python train.py --encoder_conv_stem=false --decoder_width=192 --decoder_fused_qkv=true --decoder_inner_norm=false --decoder_prefix_bidirectional=true --max_steps=23600
Rows from block 3 of the image encoder of a small image captioner, named by matrix and row number. Rows with one number belong to one neuron. Each number is 128 + 32 x the weight over its row's rms, rounded and kept within 0 to 255. All counts start at 0. Numbers have three digits each. After the name is the row's rms in percent of the matrix's.
After each neuron's rows are labels from the 100 images, of 14848, where the neuron reaches its largest size: "strongest on" is what is common among them. Only what is clearly more common there than usual is listed. The data: regions of photos with short descriptions (Visual Genome).
# u: gMLP up (value half) (encoder.blocks.3.mixer.u.weight, 640x320), inputs 0-159
# v: gMLP up (gate half) (encoder.blocks.3.mixer.v.weight, 640x320), inputs 0-159
# out: gMLP down (encoder.blocks.3.mixer.out.weight, 320x640, transposed), outputs 0-159

u.399 099:118133093137106154184134092181138140100141118086220114164187145173119149160191096195152119086125119151099099124179150124161160098166132077179163097110099120100133148096065137089139141122140094132128126145086159152110153093117114104137202114162144141107138146140095105167127151160126174085165111163095098201140069107108099094151085163117169121167112070104090146117121182221131153111108083116111163090147123072170097113089132168119154087114093083106079132143164113122101115058123090
v.399 093:105134104092101093107138111082146134166104129106172177191137121136087113094121113162169104099107095110094142167175102184175101150115179125096117074140076145137057123128100142125165125116112110164107134177134154123190152154101146149159095074075115137105178148144152168103188146077162107149095123117147092117095069176087115103122144154108091133102108176135142104097089127114132117163141109117120166101106124163188142150093087103118140121123149155097143125119077093123160143103121129
out.399 101:069108100170192152097107144164131132104125103166116146172114118118099133173149148179144082149108184093129158123158090163151186137115149108158184131151115154083037172099143165117147120152165195153142082100113133124123103132088118116169103101164067100097099145058132073123110156138103112147165108121141118189150109125138127162156130156071122093092080169114109141121095139105076122092103132144086171156070143126131128125150094161084116146159128177192129116108111085125156113138148101
strongest on: text has "plane"

u.414 100:106124148118121182122098176091077158104144135148162139149144120165052196119145110172091134096111151146136106091108124125117125141163131064136114090146200150134141080110080112156161164108182139140133101114132123150108069118111142120134154106127137135127104136122087184135153132170128145114077083169147173086145116062125107119114102144101124047180191112147181135119163209081137116121121146147091120155089109129114143120109128138107089161150138108105170181047138211180122143119147183
v.414 101:155205119141138178130115083105134100089091117147152120101121063159160173099144179108169116107209130142155085167094138175085122138105106126163131086153153096109154099098099130147131148153130144114101132144098141169159157072075105142114050160159153151137178119164098167162150158171125092070126109137164127125118137143132168169100099162175125086129184107174141133082128122076108104116148090054107153134097122171083161101116091104132112059127119157143183143138126101087129113160106160
out.414 105:143105139125159077084072143113163120128116142146132173094129104107095117126068130109082140125127153060170148086121081183125080113084132136140157140175086155092167150121104134094100129158103114093144141159120131157182138143118100122161131189108127152107092170106155205181166123150107106028173154124138143096107163115090124094166137137113110100125208092142125103068132076184144177152115169094115109134176171085084132142148139149151104120199112162068131132148097145070162175134142150
strongest on: text has "red"

u.552 102:154152114156058177111159119074095106080115180116152157156126110143160118119130184144067084104181114144111132057110109104077124165138178166100154095114143162117155148200114122108081092168087118156164136083128125113096190120169140122085154157131177161129131147133153169126190167179152167177150145176164122102048113134090142212152096100133084144181121072107092090112096156221175124092161157167133137146145123101154137133185105158164090116081195091121152113087131098063094027124083158
v.552 095:140093091148100083127142162141123145171100142122154167130137142171121059143119143163142150135165155077107091100102133085078063117123178098098136164157135123123186151143103092131161161124096142175107153137115136156160145171118086179106088136199128151110098121114135173159180137119190152163155165074109088151089082087090134130132085130138108117159151137121124119106126075124165166165149076128132139109144098131147131139101111122135166033124173149105137137092089054110150148155080213
out.552 099:113158132147179139102108092170175129108140187124134084088126098142108114110184147100137132171163190152183141149074147191067146087133136106140157149087107102083172141158090172166144156129153127121121101187107119116166096096130126145153180106132057174120143056131106134129143157119181123121106137113156160154130161088172131106120190084112085135130112126173133188111101110159117155108132146150152153080157141121195168131156144115122099123120139123125060051169160129102140139149133123
strongest on: text has "elephant"

u.606 097:117110129091082135108102172111097116125057113085150118157072153096150122171108111157116143088128064173134142031143088165098153180169124098165153125174135096171099140116139113091132126114115125181139192007157126101141081144143106121141109136131127151178166073145143090120072155104084094067135118120133131129098159149149118123159137091136151086142135039154127081152104130155123136119144145164135095178147102130163184140204135181135133042118171091174072147057127161138150110118177140
v.606 098:140139119118142153181091108119130120148117099167139134114142141106126182155153165185167093141155143128132119132149063105176094144094136075135106193162127130110154132175155117138156140123081169123090102083154160066136176112127138198114142097124159105141191090102168118165137076077183126100176110098114196149170160128066160129098049112107163163123112074118140162139053161088045148091133106152145179118098114159143147147157178132109114112140097120157135099098084145123041113080119141
out.606 101:130211047105141106109165105141080105123081153082138120095120075089144143143126079136143098128113158118107042122133155141145105121121154157185168152151117074177141163162136148171056115109103117131103091098091163093093123116175148155157095081131170170076122130140110104200171151139144161066129130144154144165165120115102183146139106145136159139104096172100172123191114145128078197175093152117143186203079136096177095101110183129088121111109119125141102113123162105131127106108243129
strongest on: text has "white"

u.184 103:169112049100168134128086127113084172100088180108115085097135159118057119170122127118116137116116166196103098112157147133120127153117147129150139169117107067136177093068159157156109110157067116183110108122163183135095164147144114092140118116134132156170140116110162162137157111078147113060176146122106137112165092085146120122107111153162209156139056167173105144123166161119108182203103160146138101122118158057089157125134118126179162069143151077182076117112147093179171143176133128
v.184 094:179148107131180095170095162164122157112092161156122168187121106158130096129147181084126119153074136128128160089142145101063103129192177110156106065133157150124148071055117154105132133151073126129150114164093085123161142100106108154109130103115128109151137065125134073104158026134131129090145152091129099127142127094110166211132144112144128157142095193133096189161146198170155104172155158122131158146131159102106127114091122158158117136109118073148127123156145084131146154137132152
out.184 101:124099137100053142183084103139144181060121118081149141140101163175122143074138096122124174168067120158165075126136111106153146155082146132150138118091196139182118113104201165102163123103113088126125104163158147106120142084085112122157124086153095146131065127068137108122152167083162124136080102193133193124134198133100127129129093090152149100164144134122146143165210122166167150134130141111133122160125169137095053119133100198137093116077098128147125145154168106094118134170103162
strongest on: text has "grass"

u.341 101:165082131089179150107147114071133086121138110129132125171146131127148133137107125127058081146133125115133185172070131116183139132210153159083066100171160145106153122116101098118095111200154088158106092130097138106126132088163121108124135139087136160127150147145118071008113115075058115067110130110184120072092165109114123154110110183110163112162154105075139110073106131150149134132165117149110047083135135108126165149133108071105077107088111122126123195123127131135193138164199135
v.341 099:098073144145168156100174152124124166143190096110068177104195098140147170132138152094094143151095137146135115092108096150155146093141153126164135080118165174151164083106110064091098193076127139107143165123144134130091154181129112165115133167129139089116172120100126115154126120149071186098100145113136168076095149140132191128162148159072146137081162148152209106074150088097129126125115173124136161126098127112118152062123173042154126092153091139157112112090121152144152145126123156
out.341 103:170134167187169180104162058136116158134187171071196108054141016141154128128126080146133180086084142150093188125191127169110139132070193110158103140140134162089169094138134116154101159146165092161153082134151079138130072129114120089116134144173111116113132182114095155105117161134196091143169060111092153117130139145143140124097147155121135102134149126183134122088176153130089136146133128129115133106106097150152117058101144169096120071125160114097074165063058108118123116107182070
strongest on: text has "blue"

u.19 092:168099113106135075146099104098099103132163113165109097174161103095073137133143114202128184125096149098164195086105115139079160121128129152097098119095150142145119112093093150180106175121123169109131156136142152126085111155077135151173112120102111140096136212167077110145189131120156133152132118199069159101113179127070172161126078180154156151146155083128125113090146160092140143105116083130140146133171131133099063147186085137139088135112143146083130114076141129095132065177105040
v.19 099:092072129094191043163164156136119086111153119097138133079135106125168127141160126145166147103116126136101158117091120157184073139100110127127116150123071112155201115118189143147138150134167174131056139082171086159085183154136122120155116100131104174139152083130112085194089136073097098096116161144129159112133149118115104150124138107141130136147110104134111114068102163148125102155091125111093078116078159120132138128094110095090050079087095131105082067089081156142137175122134201
out.19 103:085130160107101138146139111137088122130122126154091177172192061115059092120131131173155101147112157135151121125123099104121184160110136107122081192163113074122166168162116164139097116091093088096084085119075122200148173077118074096075130099091127125108105159174132097112094131158154134108160114145148116109112142091103123099142118150117143123191184183066119136130116087165141131165107137146155077091134089116124120093102141177130119115167150146137105139194134171197167139160081203
strongest on: text has "pizza"

u.443 095:110138091186143128126076175094167161170070138148103161136147080152058157134130153174141107153152117137093129169152140110129059154101148098102133157149131058172113115109118165127190062175144172102093142155109124135119108142105135104144166133169032100107153147144078111185125145148140141093104190097121121070101127124108102148136135074142164159148133128110146143047126143136169133183189071133075149130183116108137178122078177150123102128127096131154144083143159136160168120166173091
v.443 093:174100099120157116093156101143127091185128172153098168160122120148098133115115102087174141183093126087079174142092138062163157139149145088158099183149104089096107155063119127138158160112142135075073135149117112133073153123130115178172112151139163136121146129096110090124063154103085127143083137166193067125112133095136170171131062139141140165114126058152137139138108141140111133080161122171100126067155099125139145125042115087115128077120152155093133081130149159103199156169169137
out.443 100:120084121119152114155157143145080146157147124114143092123117125175074180171145132132168148076076150116125056096166106093108123086138119073097083117193091101130138160124137200106104167126159176122103144078109110155213113142161114156131120143147124112142087111151082132134159178146125138138101161134115247075116093203160132081148157171155138148115189124147074112116077115150157114145127071077142126107162120106101132114162083155132076101133055175117145078128142115207158077113125185
strongest on: text has "red"

u.600 100:103132135056137133098112171100146102110138151164101079111120091109157194087142131143091123093187110122101112089107155196126162145115126100149131124168137170124220123079130108155106103125136133151090110140175086142170158051153144102163140094175093136146114145135170069147144104133147142165052160156125140126114108167125123156079130212152169104117114093119143122216083025174138227104108123213146123108079116108103141123126202167122128117163182111135093145177151101138131122109115115
v.600 096:103101156107137114108122118122070136143108164157149166117169132103092067145140183091146148196073105081167082104150138140150114158170136179150136135121126153145191150144097133112166125128088081171144114129130102185134080185109142122159105128194168115139215214109082130194149131043150099150140124078116127140146093150116104129111087127160067100170083149121110120148133089137069171160044112103117110136119067165098093177129113167144164113114131066097143098084128122154171131114177154
out.600 098:108144155092198154127099069150152090163124122141106115122143236127104129138092127149085144142104186150110191132133134159122151088097162167114063142151092083117176142115130079100176140180115101042108104117121151146155135102081062104138120119122170123187168161121150146111129042120104112091160130133148104124145230182120124102176155160160175090122106103176091107159149130149160059104147147151141129153074115154130130105141117125144180082136119114070175106111119123162106111136089130
strongest on: text has "blue"; text has "sky"

u.159 098:089098200153121102138145151098166126110128151139145144117115153151130147155110142099193089124125137131102107093105144130155160072173159122121126169146150133155129159135105150188091095054154162151157140113105115125082183150159102108086180121143128146131106139109091088129095103111094137149144152088124101161144068157107117113094129139169173153136114086132160129128087099084083176153117158115143159094123113132171084065110134103125098167180168087114133148146102062045170161129123144
v.159 099:073121105115110080145104125167131180112122128112166110134108114142093050114127102123145117141114111104103106167097116081099134153181104135137105121135133148116120159166172156082140116121185155145133109100125131146114130107110121107138135104081164177105066163096086154086161163129169142109122103136165067191124151128085123099041163108094109138081075088100153106126107077095147140165187106206036142112112119149140115127132148130112201112171168099089082084146104120184132141104163115
out.159 104:085109121171137138116112164079112103098105106121134135124173087109167137066213158158148176122144058160118150175146156130128039160130113124167241091176117059083153095099102097154119121144162159115059118130104111131177095153092140143139114170108111145130106160116106065111143117108097137090131136166103091188124121064117081132025158173126115157108147134102164108137119075110099188139182150176116135114120090152122084155137152132169116148139139151117118121120075166099177134156134125
strongest on: text has "sky"

u.31 101:165138092102167180139213156113120100156185123139133096131170095115129175137084123096130156089122135110062145050090122104121146099125116165166110123154139140077116109131103118140117152102112137123125130136118184105104091055099118063106137133137130113077060192106172131056140121070129107102095111128175151082082142172119104141087082138125130150161146104126136150092152105173082093165148161135175110120119139134134120181100214095119145112143097110104157122148152118115150171105161137
v.31 101:139156170091078102159111234101102081121149159192161180123164158139159141089154141052127164072131079122071134142123151074102156167114133119140109105113065082105153165164091137163116083155116112110104099137158103111085156137144123055109123179099164190166074161120044104118148117114096145079080143101111110128121111162134145113180094123144107174131119125069113145139103162165164082169092075170140161156157099117137145088097120154153141144109116084063087117097110108161141122134104144
out.31 105:157212101117189082132200166123017131139133114146164110162116114120151146143113121144093112141129124130099149108103057125142125095031144083123162181103179128124137137173116146125100086115114122170138094116078160107180105140146134160152091146137108091192084147101094129161145149200121144125133110133139152126145121101139204101170183087076097134133093147194136171143161045129132130133148190136121155139147151128131141120080076148089186126136117134142203153126152126116166151131089081
strongest on: text has "sky"

u.366 115:121124088180152118125178106113090138096115158101138085171176084100161078127106135210125083023098133077113120157189113097151150108160138080050155114132173164137120187164127132111154149151155112169161131140131147143087136141080183143127106122170090108130178182095154102142155089164111162133150170082144129177144120166133124156141165178125121148137177178137075100099088143132170093106102088166155152151096155147100090083121133089134153089098068146116144147164111170176080107119167160
v.366 100:111083141145117164191146118080140130105116126117107103165165117136111117213173136181151115177130124121113096126116179112120048100075140060136150102108110160088133161106161145123124084101168078104157141070127089138140122144146129184102148124146122130122145062122191131123126141107111096148108086145116173152157057086038096095188170113141109070138088147101125064114108150114136138136112145156171112085123127147105122124134120087135153125080033051133150149148147154177118134086187105
out.366 094:104118161093132130120140170053137166121111172125101113122075118109081092117172099136157158151113142129153112133096170191163105174128079091094102130144100096118163113158161172129108153156131125120092088098128058102149119112114164164131118118138092158158131138084117160081138094144095107103091180134070071080126215106110135098061125131121153139161082092117096134148163119158130125145107142132086130098105110154134122142134074147132099105146075160114148149151104193138089131169103115
strongest on: text has "sign"; text has "white"

u.389 094:157115101127117116127082082109091085115122158137149089098156094146159141131153129154113145095106171141112148095165134149099161077185109127129114134117119121095164179155130145197088113135120071120134168196120118150140126072107135075127122130120115111148116129135037184143056146138159209187136113132116139118175114120153155075150184076181104105093180143143172103168079102115126153119150106086143175134098143124133140170143065121102101114150140105168146148134131117070078114101126163
v.389 100:137093189067067082220113122083101135104137137134132132142093132088077122097116054082125127071156087104088167173134124084033179133154165117120126140181123110122099133123099163138174127156198138143131098124158097161138139119110133083137143185133163191164146089125087164128120118118121190153085110093162105193112185138171185096151161101159077084101104110114106137093122083097099113130125186097110158149117135102114131126135118104134147114164132166055162111138091130091160112165137100
out.389 100:079111099192143103174091137092146191126116132118175072176152122101100182138093131125105149066106149106141177124082104136094177074149116120124106146167177144141133201141128078154136141148091109117171130178173100096121136128120135088115160144136160144145096100170093115116154154084125093124060171089110164134082192123175126132162157117130146100115212037132141061119075124150136149113116101132118178129149111101193127130110134158168150160113147137119121054156152128073146138127104120
strongest on: text has "tennis"; text has "man"

u.272 093:155106096153145154113137096184107096131121114075100082170065123084123112140101114136124182188114105062147162091056054061111129116134120166167159098155160109114128117141063177112128148156151145175107109115120095097167126119061155137130127076144077127172096127154151165131129173121143141138171125111106180110117106214134162167130130138114131127167201117152110112100107107146091138134185104153146151141151128116101096211171114134166162134170066139163133146157114141112146083100122151
v.272 100:085041097124169145171099152194084137115141107071112109098185112130212128138119127091109144078134080147092106115146184124135160125188117082159171175175189127130108167174125139141159111096163144105063120148158137161130078136137168157103147137151096118164146106135140212166128168179135122182104112104116127102085120129088137084131102104138074147095139140106104089109179111092102091141117157113136149130108100115110114091164079147106105145113142087070130159127101152188147146163085123
out.272 099:095106110137143116142159130163174151144108136165174103124132165125063129140101143187130123103127101096102129152120119105178082108122146121181110084147103182143107085131115117202125130112205095132130112160070115134126122196135166118134093163121143087077099160130101161131056145101148165085109113153140116118140147116127153150181057123119150126185093159128164125161086141112132124134165145113152123091194098228133141068112133137120114188118099062168112138091089123138192077098154147
strongest on: text has "white"

u.286 095:128137091159119125123136150194092166184173099149129084197167082165117086147043140177159119111162169147136201119116127113136156115125177065099154144176120095173160158045158174137122149161098150064052118143096135139114202166097136130101157110120091116112125138121122131155115142127123207101098087109165102129138103118140125154136117105198144132138129153092126141122161135093112150131123103131083082079130119118140164137147098166149184090126143147110150118113155087130076169195111086
v.286 106:108124114170127131132112067113145064130176129103099127064144157173096093113147130115096113164105145100105116147132179153134145091168070119131166135136134138112107192134120087138125172113105109144163138123104134129130171146039155127185087112173138105120093104176104144096091145096119117115131119087141027144093070150072098108160121123151134141111146134160129115086108132097169082158162140117151162099078134151135110114111167098139151137103129163053177161177167128159110151144133188
out.286 101:144126147135134113129083077101113088078078072110163059135106114104122103135094144155064137142114132089130167128135116118108136096107151178209131159122130127186176161134078112076181128110134145112109179159157120146135096106190094168104101165115077143141129166064164179103189138138095114126118055150169137078124189119168135069169163140108102119104073166085123091104109126129136160092156107149149102107115125131145141155110109178117132133117208130108165063053114086143096131185129071
strongest on: text has "red"

u.73 102:156090142126135102084151122075116126154104128133149193087089140118088116178117189124130122143130100144129131123102137099139098117143111095163074135080109123165134104129146136122179118123092130148126088146075157137074101135106080107070121149081129161093105103083127114152141165079155187142145105149153151154159169105084151101117110077156125130166180120209104169134130091144111138157099116060157158162158179071163083127119102145209071114165067149135170167131158098116145130095114074
v.73 103:061090161049127178100170059134102177107129111016123160122164016139081101129084129123188126127146175108095126136058196123122130157073143073134101151134174124082140192139139119116136186094144130072118166130075106141076106146154119164208129194126178197151135156116132182110161099108081159137130078157113106140167107158135070112138160109143066113115085120114157143160061136123097097126170125121166129115158131118109075092150128063107107100077087084178153090125125141144132133191125071
out.73 106:152151119160173062130134141111077145117134162083091145126073154137157084143131132163117094115154099127161131100148110149121136099114111143160093156136123158092093120138158109116074139157183118127148126142135158181127116135145165142148171142157077156128155173122088160129135121161112056120082153110089199128111089143127154194107031124110144113116144129177176166201168145159155151102123138164152129181163069148107152153107137132162126155139120171218079095191102136105087115159129170
strongest on: text has "blue"

u.497 092:106185190107124154134108116102175158129149071148103098104163100092158150129109160135134155089089132130153181098147127137154141128075120083094079128105086146149151110137149170157097122110097119139148122166103133196118147116138029114091140132165184088092126122150093097147169147110124136114127153147123124094098111052077158135178161147131080056147117162152151135145122104152123170152159145130091128090135130147162124167099105114088137114123056143131171089163142139109128117148154148
v.497 103:147181112121182147145105109101155171134159164148137068156150132123186093137139153154143120160137115124125138150088075113102199145157123145126104158103107165117163107149128082175176096126124153167070079084174112093185166139088123099065170060131142139088123149162134071172131098152101151112147178117145150184144107128169173198149150110135118096097177138099130126079114139148113084165102138148158181168096159151087131176098098153102094047113122125135139101135156148118213136144165143
out.497 100:119109034168139141163094121124105094164135160142110129105141086119136168093101129098146109142137074112144127152111209174055135057172154158161122147167101120125103119098067117158178082165134153147137171164193164084136145158139143121126139173181137098106140157112070036144094108066111170200113119139113101156135138072177091080162115187135173121078163132107119129111155142147085091147191128125099099091123138127121118152125118156154091147151138140113134147116129112123143105085114115
strongest on: text has "red"

u.508 089:145145180099172169097109136083146124108075130148101097131084133131110125143092127125182143104138152188098115132172099106129069216082108143093150124144087149110116097143165121124136130066094100156127121132143190103144120128075143063120119117117123126123147144094109113151183125147087166175135130055103155120099093113179121131120162111128130137154132094082180124066136120123138129103088103052167121117178171129122213115155158144057167116165108073138113145134127102147091131118117105
v.508 096:137158155105101141151095134120107146158110082156100140147141118178119135124139122066183090110040137112137128228145112160148167119128106106148131113111204130112065128188125116103128205154107034093065122139050105138128145138104134078111122123115146076108148158130169119151108133158225112162135098087191154147183121117130117114167114079088128198109131115146117136114124132109131167172102122079124112116145136170089185169193090134146134073059149033129102156073137144086116111117097091
out.508 104:170135171079124113067140163112155121119106120142134222153149103093142155186143087168075065155122141117135119101145146127153080145128100066102087129133143156161173130110185132090064145089102168133127102109138173126094106126148117126150087085140081170128091187153117158195132171180148091120115093168163138118124127143148139101161124097213126132122092073104141140114128131098176130096136106087142134140132144112085174113176109153102099138079076139153075131111050091164061125122180048
strongest on: text has "red"

u.121 101:127086083174111098097097155100115180135146107173140062171155073114082120095158152120133169102088140052097171060125095112141126122112153129103133153160109183135158133123138130118098160164149113089102140120056082111147120186148107070128197162133092153138126144113118136093124148136126139136155061120157153152110121174116070128082168112139225155148099116057119120139128081127084184173090094125160094131114110138096129051123161132067157112139150152119131101156136150133217092181073159
v.121 089:173136103145124143162126118134171139149151145122120117192086212173176109072109152129143045139099132092163100105117106137217092088120163169060153156122140132152102173144103210109101133162132109140091145128144133083084085133160188077135162169145086135146128174171142136110139147105164104160161107143111094053129146171149112164141156097120106106077114181078156104087138162141157150139098098117094093114116136104131123098169071056128116106121146100111105067136155120100098141140109143
out.121 101:151138162166111045161078098152055173124143167073135105177144103127131102181117157153101117132125180168083135155117161079072089139106114119128094081061194173164161120129119124074122127135132107053131128138090081171127101111156122137115150119134100115122146168207173155109157104115096102112170135120092161137114206087108065132168124122141181166135136106132113147078099167110122108131113178130134138158140053110124132097202133083175152118114142132171065169145178133128160175123146107
strongest on: text has "white"

u.93 089:162108112140151098135079099184090144117137147123151185141103106148069164138105102105112129097081111084164097113153076146186118121095159194127127125116195167068141156108146083111103183176118085117144127121045172194108162093147116214117158095103117084119064053117123112155116144150140160115085166144187136143137173125145098155134137126102112095076172125155083157192146117089138125065102102207140158143096090101172081186124129108120112119136134092075119164158170131067108172083084163
v.93 097:151133124113178136122089147115096145131128123106095168179064145121198104166109116153177127116116143092140069134139171113064125178094137165140078110128178117185080123122069106074099066159149117116127096175148125114176098138113057086064122163087075162092137179097125191155076135153164157167123138157144140167128124137096153088132122093112128131119180149083131071162103125107118154096103146104091149106160127186152057115154166186127140024104099129148157173111074150150139149117187146
out.93 105:100142105158117111088175172082051103073145117153138109115142139132186148138181088095120144129148126129100180077155138058160177184151151127156099201138150136096113150105103136123118095114181089097037144126137214066150160109139147158084131100121171138087169132142122162096078181132093115090145109161092155095134142107073105127112141142102121142090141131084092159172111173128123153179191177093143085164151129192115152164094164141100151113107140145158133105176170172128104090175109086
strongest on: text has "green"

u.54 098:086131135116107069172140175173155081129128136192176103110083125118079110122126142124117149140113164129173167117181233178136198110152141109149182133098092147092086154137073130120134177110132155188115130138103128164084123136138143080117192166120223148114105112112155135112142121121111085127148158123125133164136138136098112133145167124150109187130083097162148102180134121093089072188146134164067147129158117185161134092158093069122106090117161092193154140176088064107136147170136081
v.54 102:146190146075113121135092057095139140127094131165145113162104167128173123130141142127104141085121098133177059146121132082121062086114162103132197151100138082120142170142216103087125118213064194166150074170080108088167138090105089140139136086126113148038180126140137120087100114121119117110145130092149144159111163176132152091127131158120117106116150143101165170130143065112141117125132139174155131150122147089144082164177101221054105066091144121125129165121115100101164141119168172
out.54 107:128169180149121150151189127156155148112114180119130085159129161098101138137114138093154099102080114113122146165143102114168161129140147139174146138086120171109149107147122132200137136108185079178153158101114152101075126129133145193185117131179080061115145094129093102175113063114111041114170132163176086124177098155135091154107144135153188164131090046091145124141096118139128152125115130181165131075140149157169119124109155122091179112149150054144140109133156123125095124130128107
strongest on: text has "sky"

u.287 099:146136130103104185153117125099130166113132087170130120143159101104133112104067078155110102111106080127119156113125156143134076165166134098092139180109191171154109123091118129143165085111136136149119074134162094100104106214135125159140136143129112087129104099206139148194098112161137096111130140163110096084130131114117106101121146147180151208205098136109149075142149146142115106118180087126113111171065212129115125101167099070104043157071133175167100115108153143069135135209152142
v.287 099:141110067080134131082055077135116207117137128110129095090093175083144106136183103077111077148140133149159079106078162130128060097178181124139086158125200081159113184108146159157119161081099121081149115168156155146098169112137150172097134136091173150138085143132070117127167189124144065101121174138137122097108142081154117104150108117122078163109066163105081158131126163131128172127119140155118180082149143114167086155175148099112103145092096169124133123115187175113091145099165109
out.287 101:092180189117139118127115101081045110183099172180093179124123098123122155110148131131165130101092102130160141137095137155108107128127108112171132144101110084169124118075155129090121121097137155135106138115153160133116133064136114077162126099158089133146045116125117069088098127113158133085139116143127072101123113162098147171149069113125193137206190090054187140075145170137158129130089077100126149124160152106150103086126112154194154144112179180140079056126115102107134122197093127
strongest on: text has "red"

u.72 095:134132121103169156134154166134116114173135103119133144117157188149133203143106115084135151111092167174117123085144151134128092096080176171149129103112159105092164073170085103205142130145121115098112099141134119131093114082181156115144127115159091195115120189140132150118139113110111089095170155102164109128110121131130153086079178073137142141122169103130187098152093136141096098134191118100145149131099134184171145130183079129152099140135172102163116060147128058084045119131148111
v.72 094:103125138149170153103106136161155098188159183134049147119142101153124097094094036165112078141187152109135113099096078157136125148089107184125080107110118133089117164125180120141104085163141104154164075166083117136127105163097158115109100079083124171144095110125148159151096114130122131175124100164160129133123142057155167124149091143087105094110156127104091136101172174117119120102176109167160034180157082093173084135111145106137168180072100190143154161121134140156170147122173176
out.72 103:104078135116108110084195138070151082137082196077105157071107144179167152149143129127148097117181156100141151142104186130125150096163100116108146153169132132126069125151102127167090131096143139138139151115154088170106095167122124163127118099146107120160070130144165145151149113114153083136179086127180180138126137112181177131111110174164145069126143134104096085158122170157160114183110111076185127127143110168110106167093086109087120140112175176166131117105160124147132071145144102
strongest on: text has "white"

u.473 096:145126119163140144149146122138123149180211062169118066141134137162127131136131086141150100188135135167104128101077108142142080168131149137084147086133165151102143133063159198101101112193051160131107122158123184122157051148123168147108146127118154105076102160118094112137138103096038133128110173131085134116085108145132090165087104114151112154105108131163136120118148140148122161121116168158169152166115051130105169175147146133134131123117163132057119137155147125094166126185097080
v.473 104:109128090110120164108098149137145140114090178134143158151155123188179150136175158124146157192157139131152083168155116158152076148125119095182085105179143075094104139069074164173092126088148122109156108137147159086058132097135189095101141104158144120169114104127104148114101116132165102118153166080126133163154182155120189150095123142110116110099154149139116128128152141142141133136128170146165111167078143125117167125128149188151197125162150080105166192167073140120140122179114165
out.473 098:127102095128126143153097106165174141067086153159179127153110125148166132145112058146153121124125179089131119139111148133128105039131166163145207140144156096140095129117087097123113136163166147094114116129072106201070116104150179125144101081118141074129106088089133134099093130079133120106095131142170163157159089154154190088129135115086151103140172148128171174106106072087151094153146153109156095141127109138127099142122080135080066132129149149094158105133143098154137192089085058
strongest on: text has "bus"; text has "red"

u.495 104:135113119135146098108096127131128120167121111111118160129121104157113132104115164149148116074138140100169089084092110081136133091115147143142187136144186126116141120103175144114126191177094135125098164121176129167171079125098149135066096145062114107109170084135191128139121089152097139142135142161118121127078114097101083029123131094034082073162145078068129091182182175134127121136194183162107112093123137138082095120151136122076093163114169112163124173112148127092188169121182130
v.495 098:180180116066132145148114089159149111119163094096190152157129139097129138091169128126207150109122067135157110104176124111073137149179104142136059137163120096123141147130177100092167111096150162124209171198072163160090101102143076117094140134104142137140119109131158097083126097069082084154096171168125168181153154121211140098062124083151073096127111107145107120134126138106094137146172111120077198140098129139129114126121131138112160119102123103118138097134184143101096101196142143
out.495 102:113064119164135125097095120082159064075121150150142066057145089124145133131159091136136161136179115141152149114087090136135049138098103099133099176142126051173113169128135124114103176127072203148101126151126091133121149130089106129110112138093120136069169116120174137125105057096082123081135109145180161092119087137131121136092102109119118124154117224195131133061149082128131087116098130132127092118121127151104107076139088147120110141164164111075124127134102121110143087172098127
strongest on: text has "sky"

u.624 099:147089115098143090131145118146080139149143182129070112099076076061053151183151131165084073104097151129114105042142185147143125100128151108127058160131098148122126084117125202132102116134062168081129124107112107116128165100112149104119071150136107069107111187139090195154154157100113101148112143125178203118128138129134091125139089160142116180165144122138143095133136060126180118077157120072130057121138106139131102126032092118119095165106147099160146117087081137112087118110121192
v.624 101:113185181116132165151157100115108105091110166078170129144142113141069136115102088065066114033115135117134105089147136120108113090138098102136178171110131133124162171183107077141144086058172076192181131076111124131129113166114105169145080117169105125144153107103124048164094104099061101191137108121140138165166090116086103126123107223131150114139188068125075135188106172140134134129084113084142138070130118120092150179087160127146086137163186113115127125070104152121164125113143103
out.624 102:101115074136093068054092156117154114127117134121145125136172134104186140142142192137095147138134185127119198109143145084073161187118095129127168133125192099211134180124145167167157148121150164095179125112121157094111130120118154134138101129046118108177120117168153135099130103138137101115183115150080133122121140133127104156176143127123048124127194119094076151173135124096134119129136110160121120117135112199151188153193104048140155148158117095087125162118160138141140063127208087
strongest on: text has "black"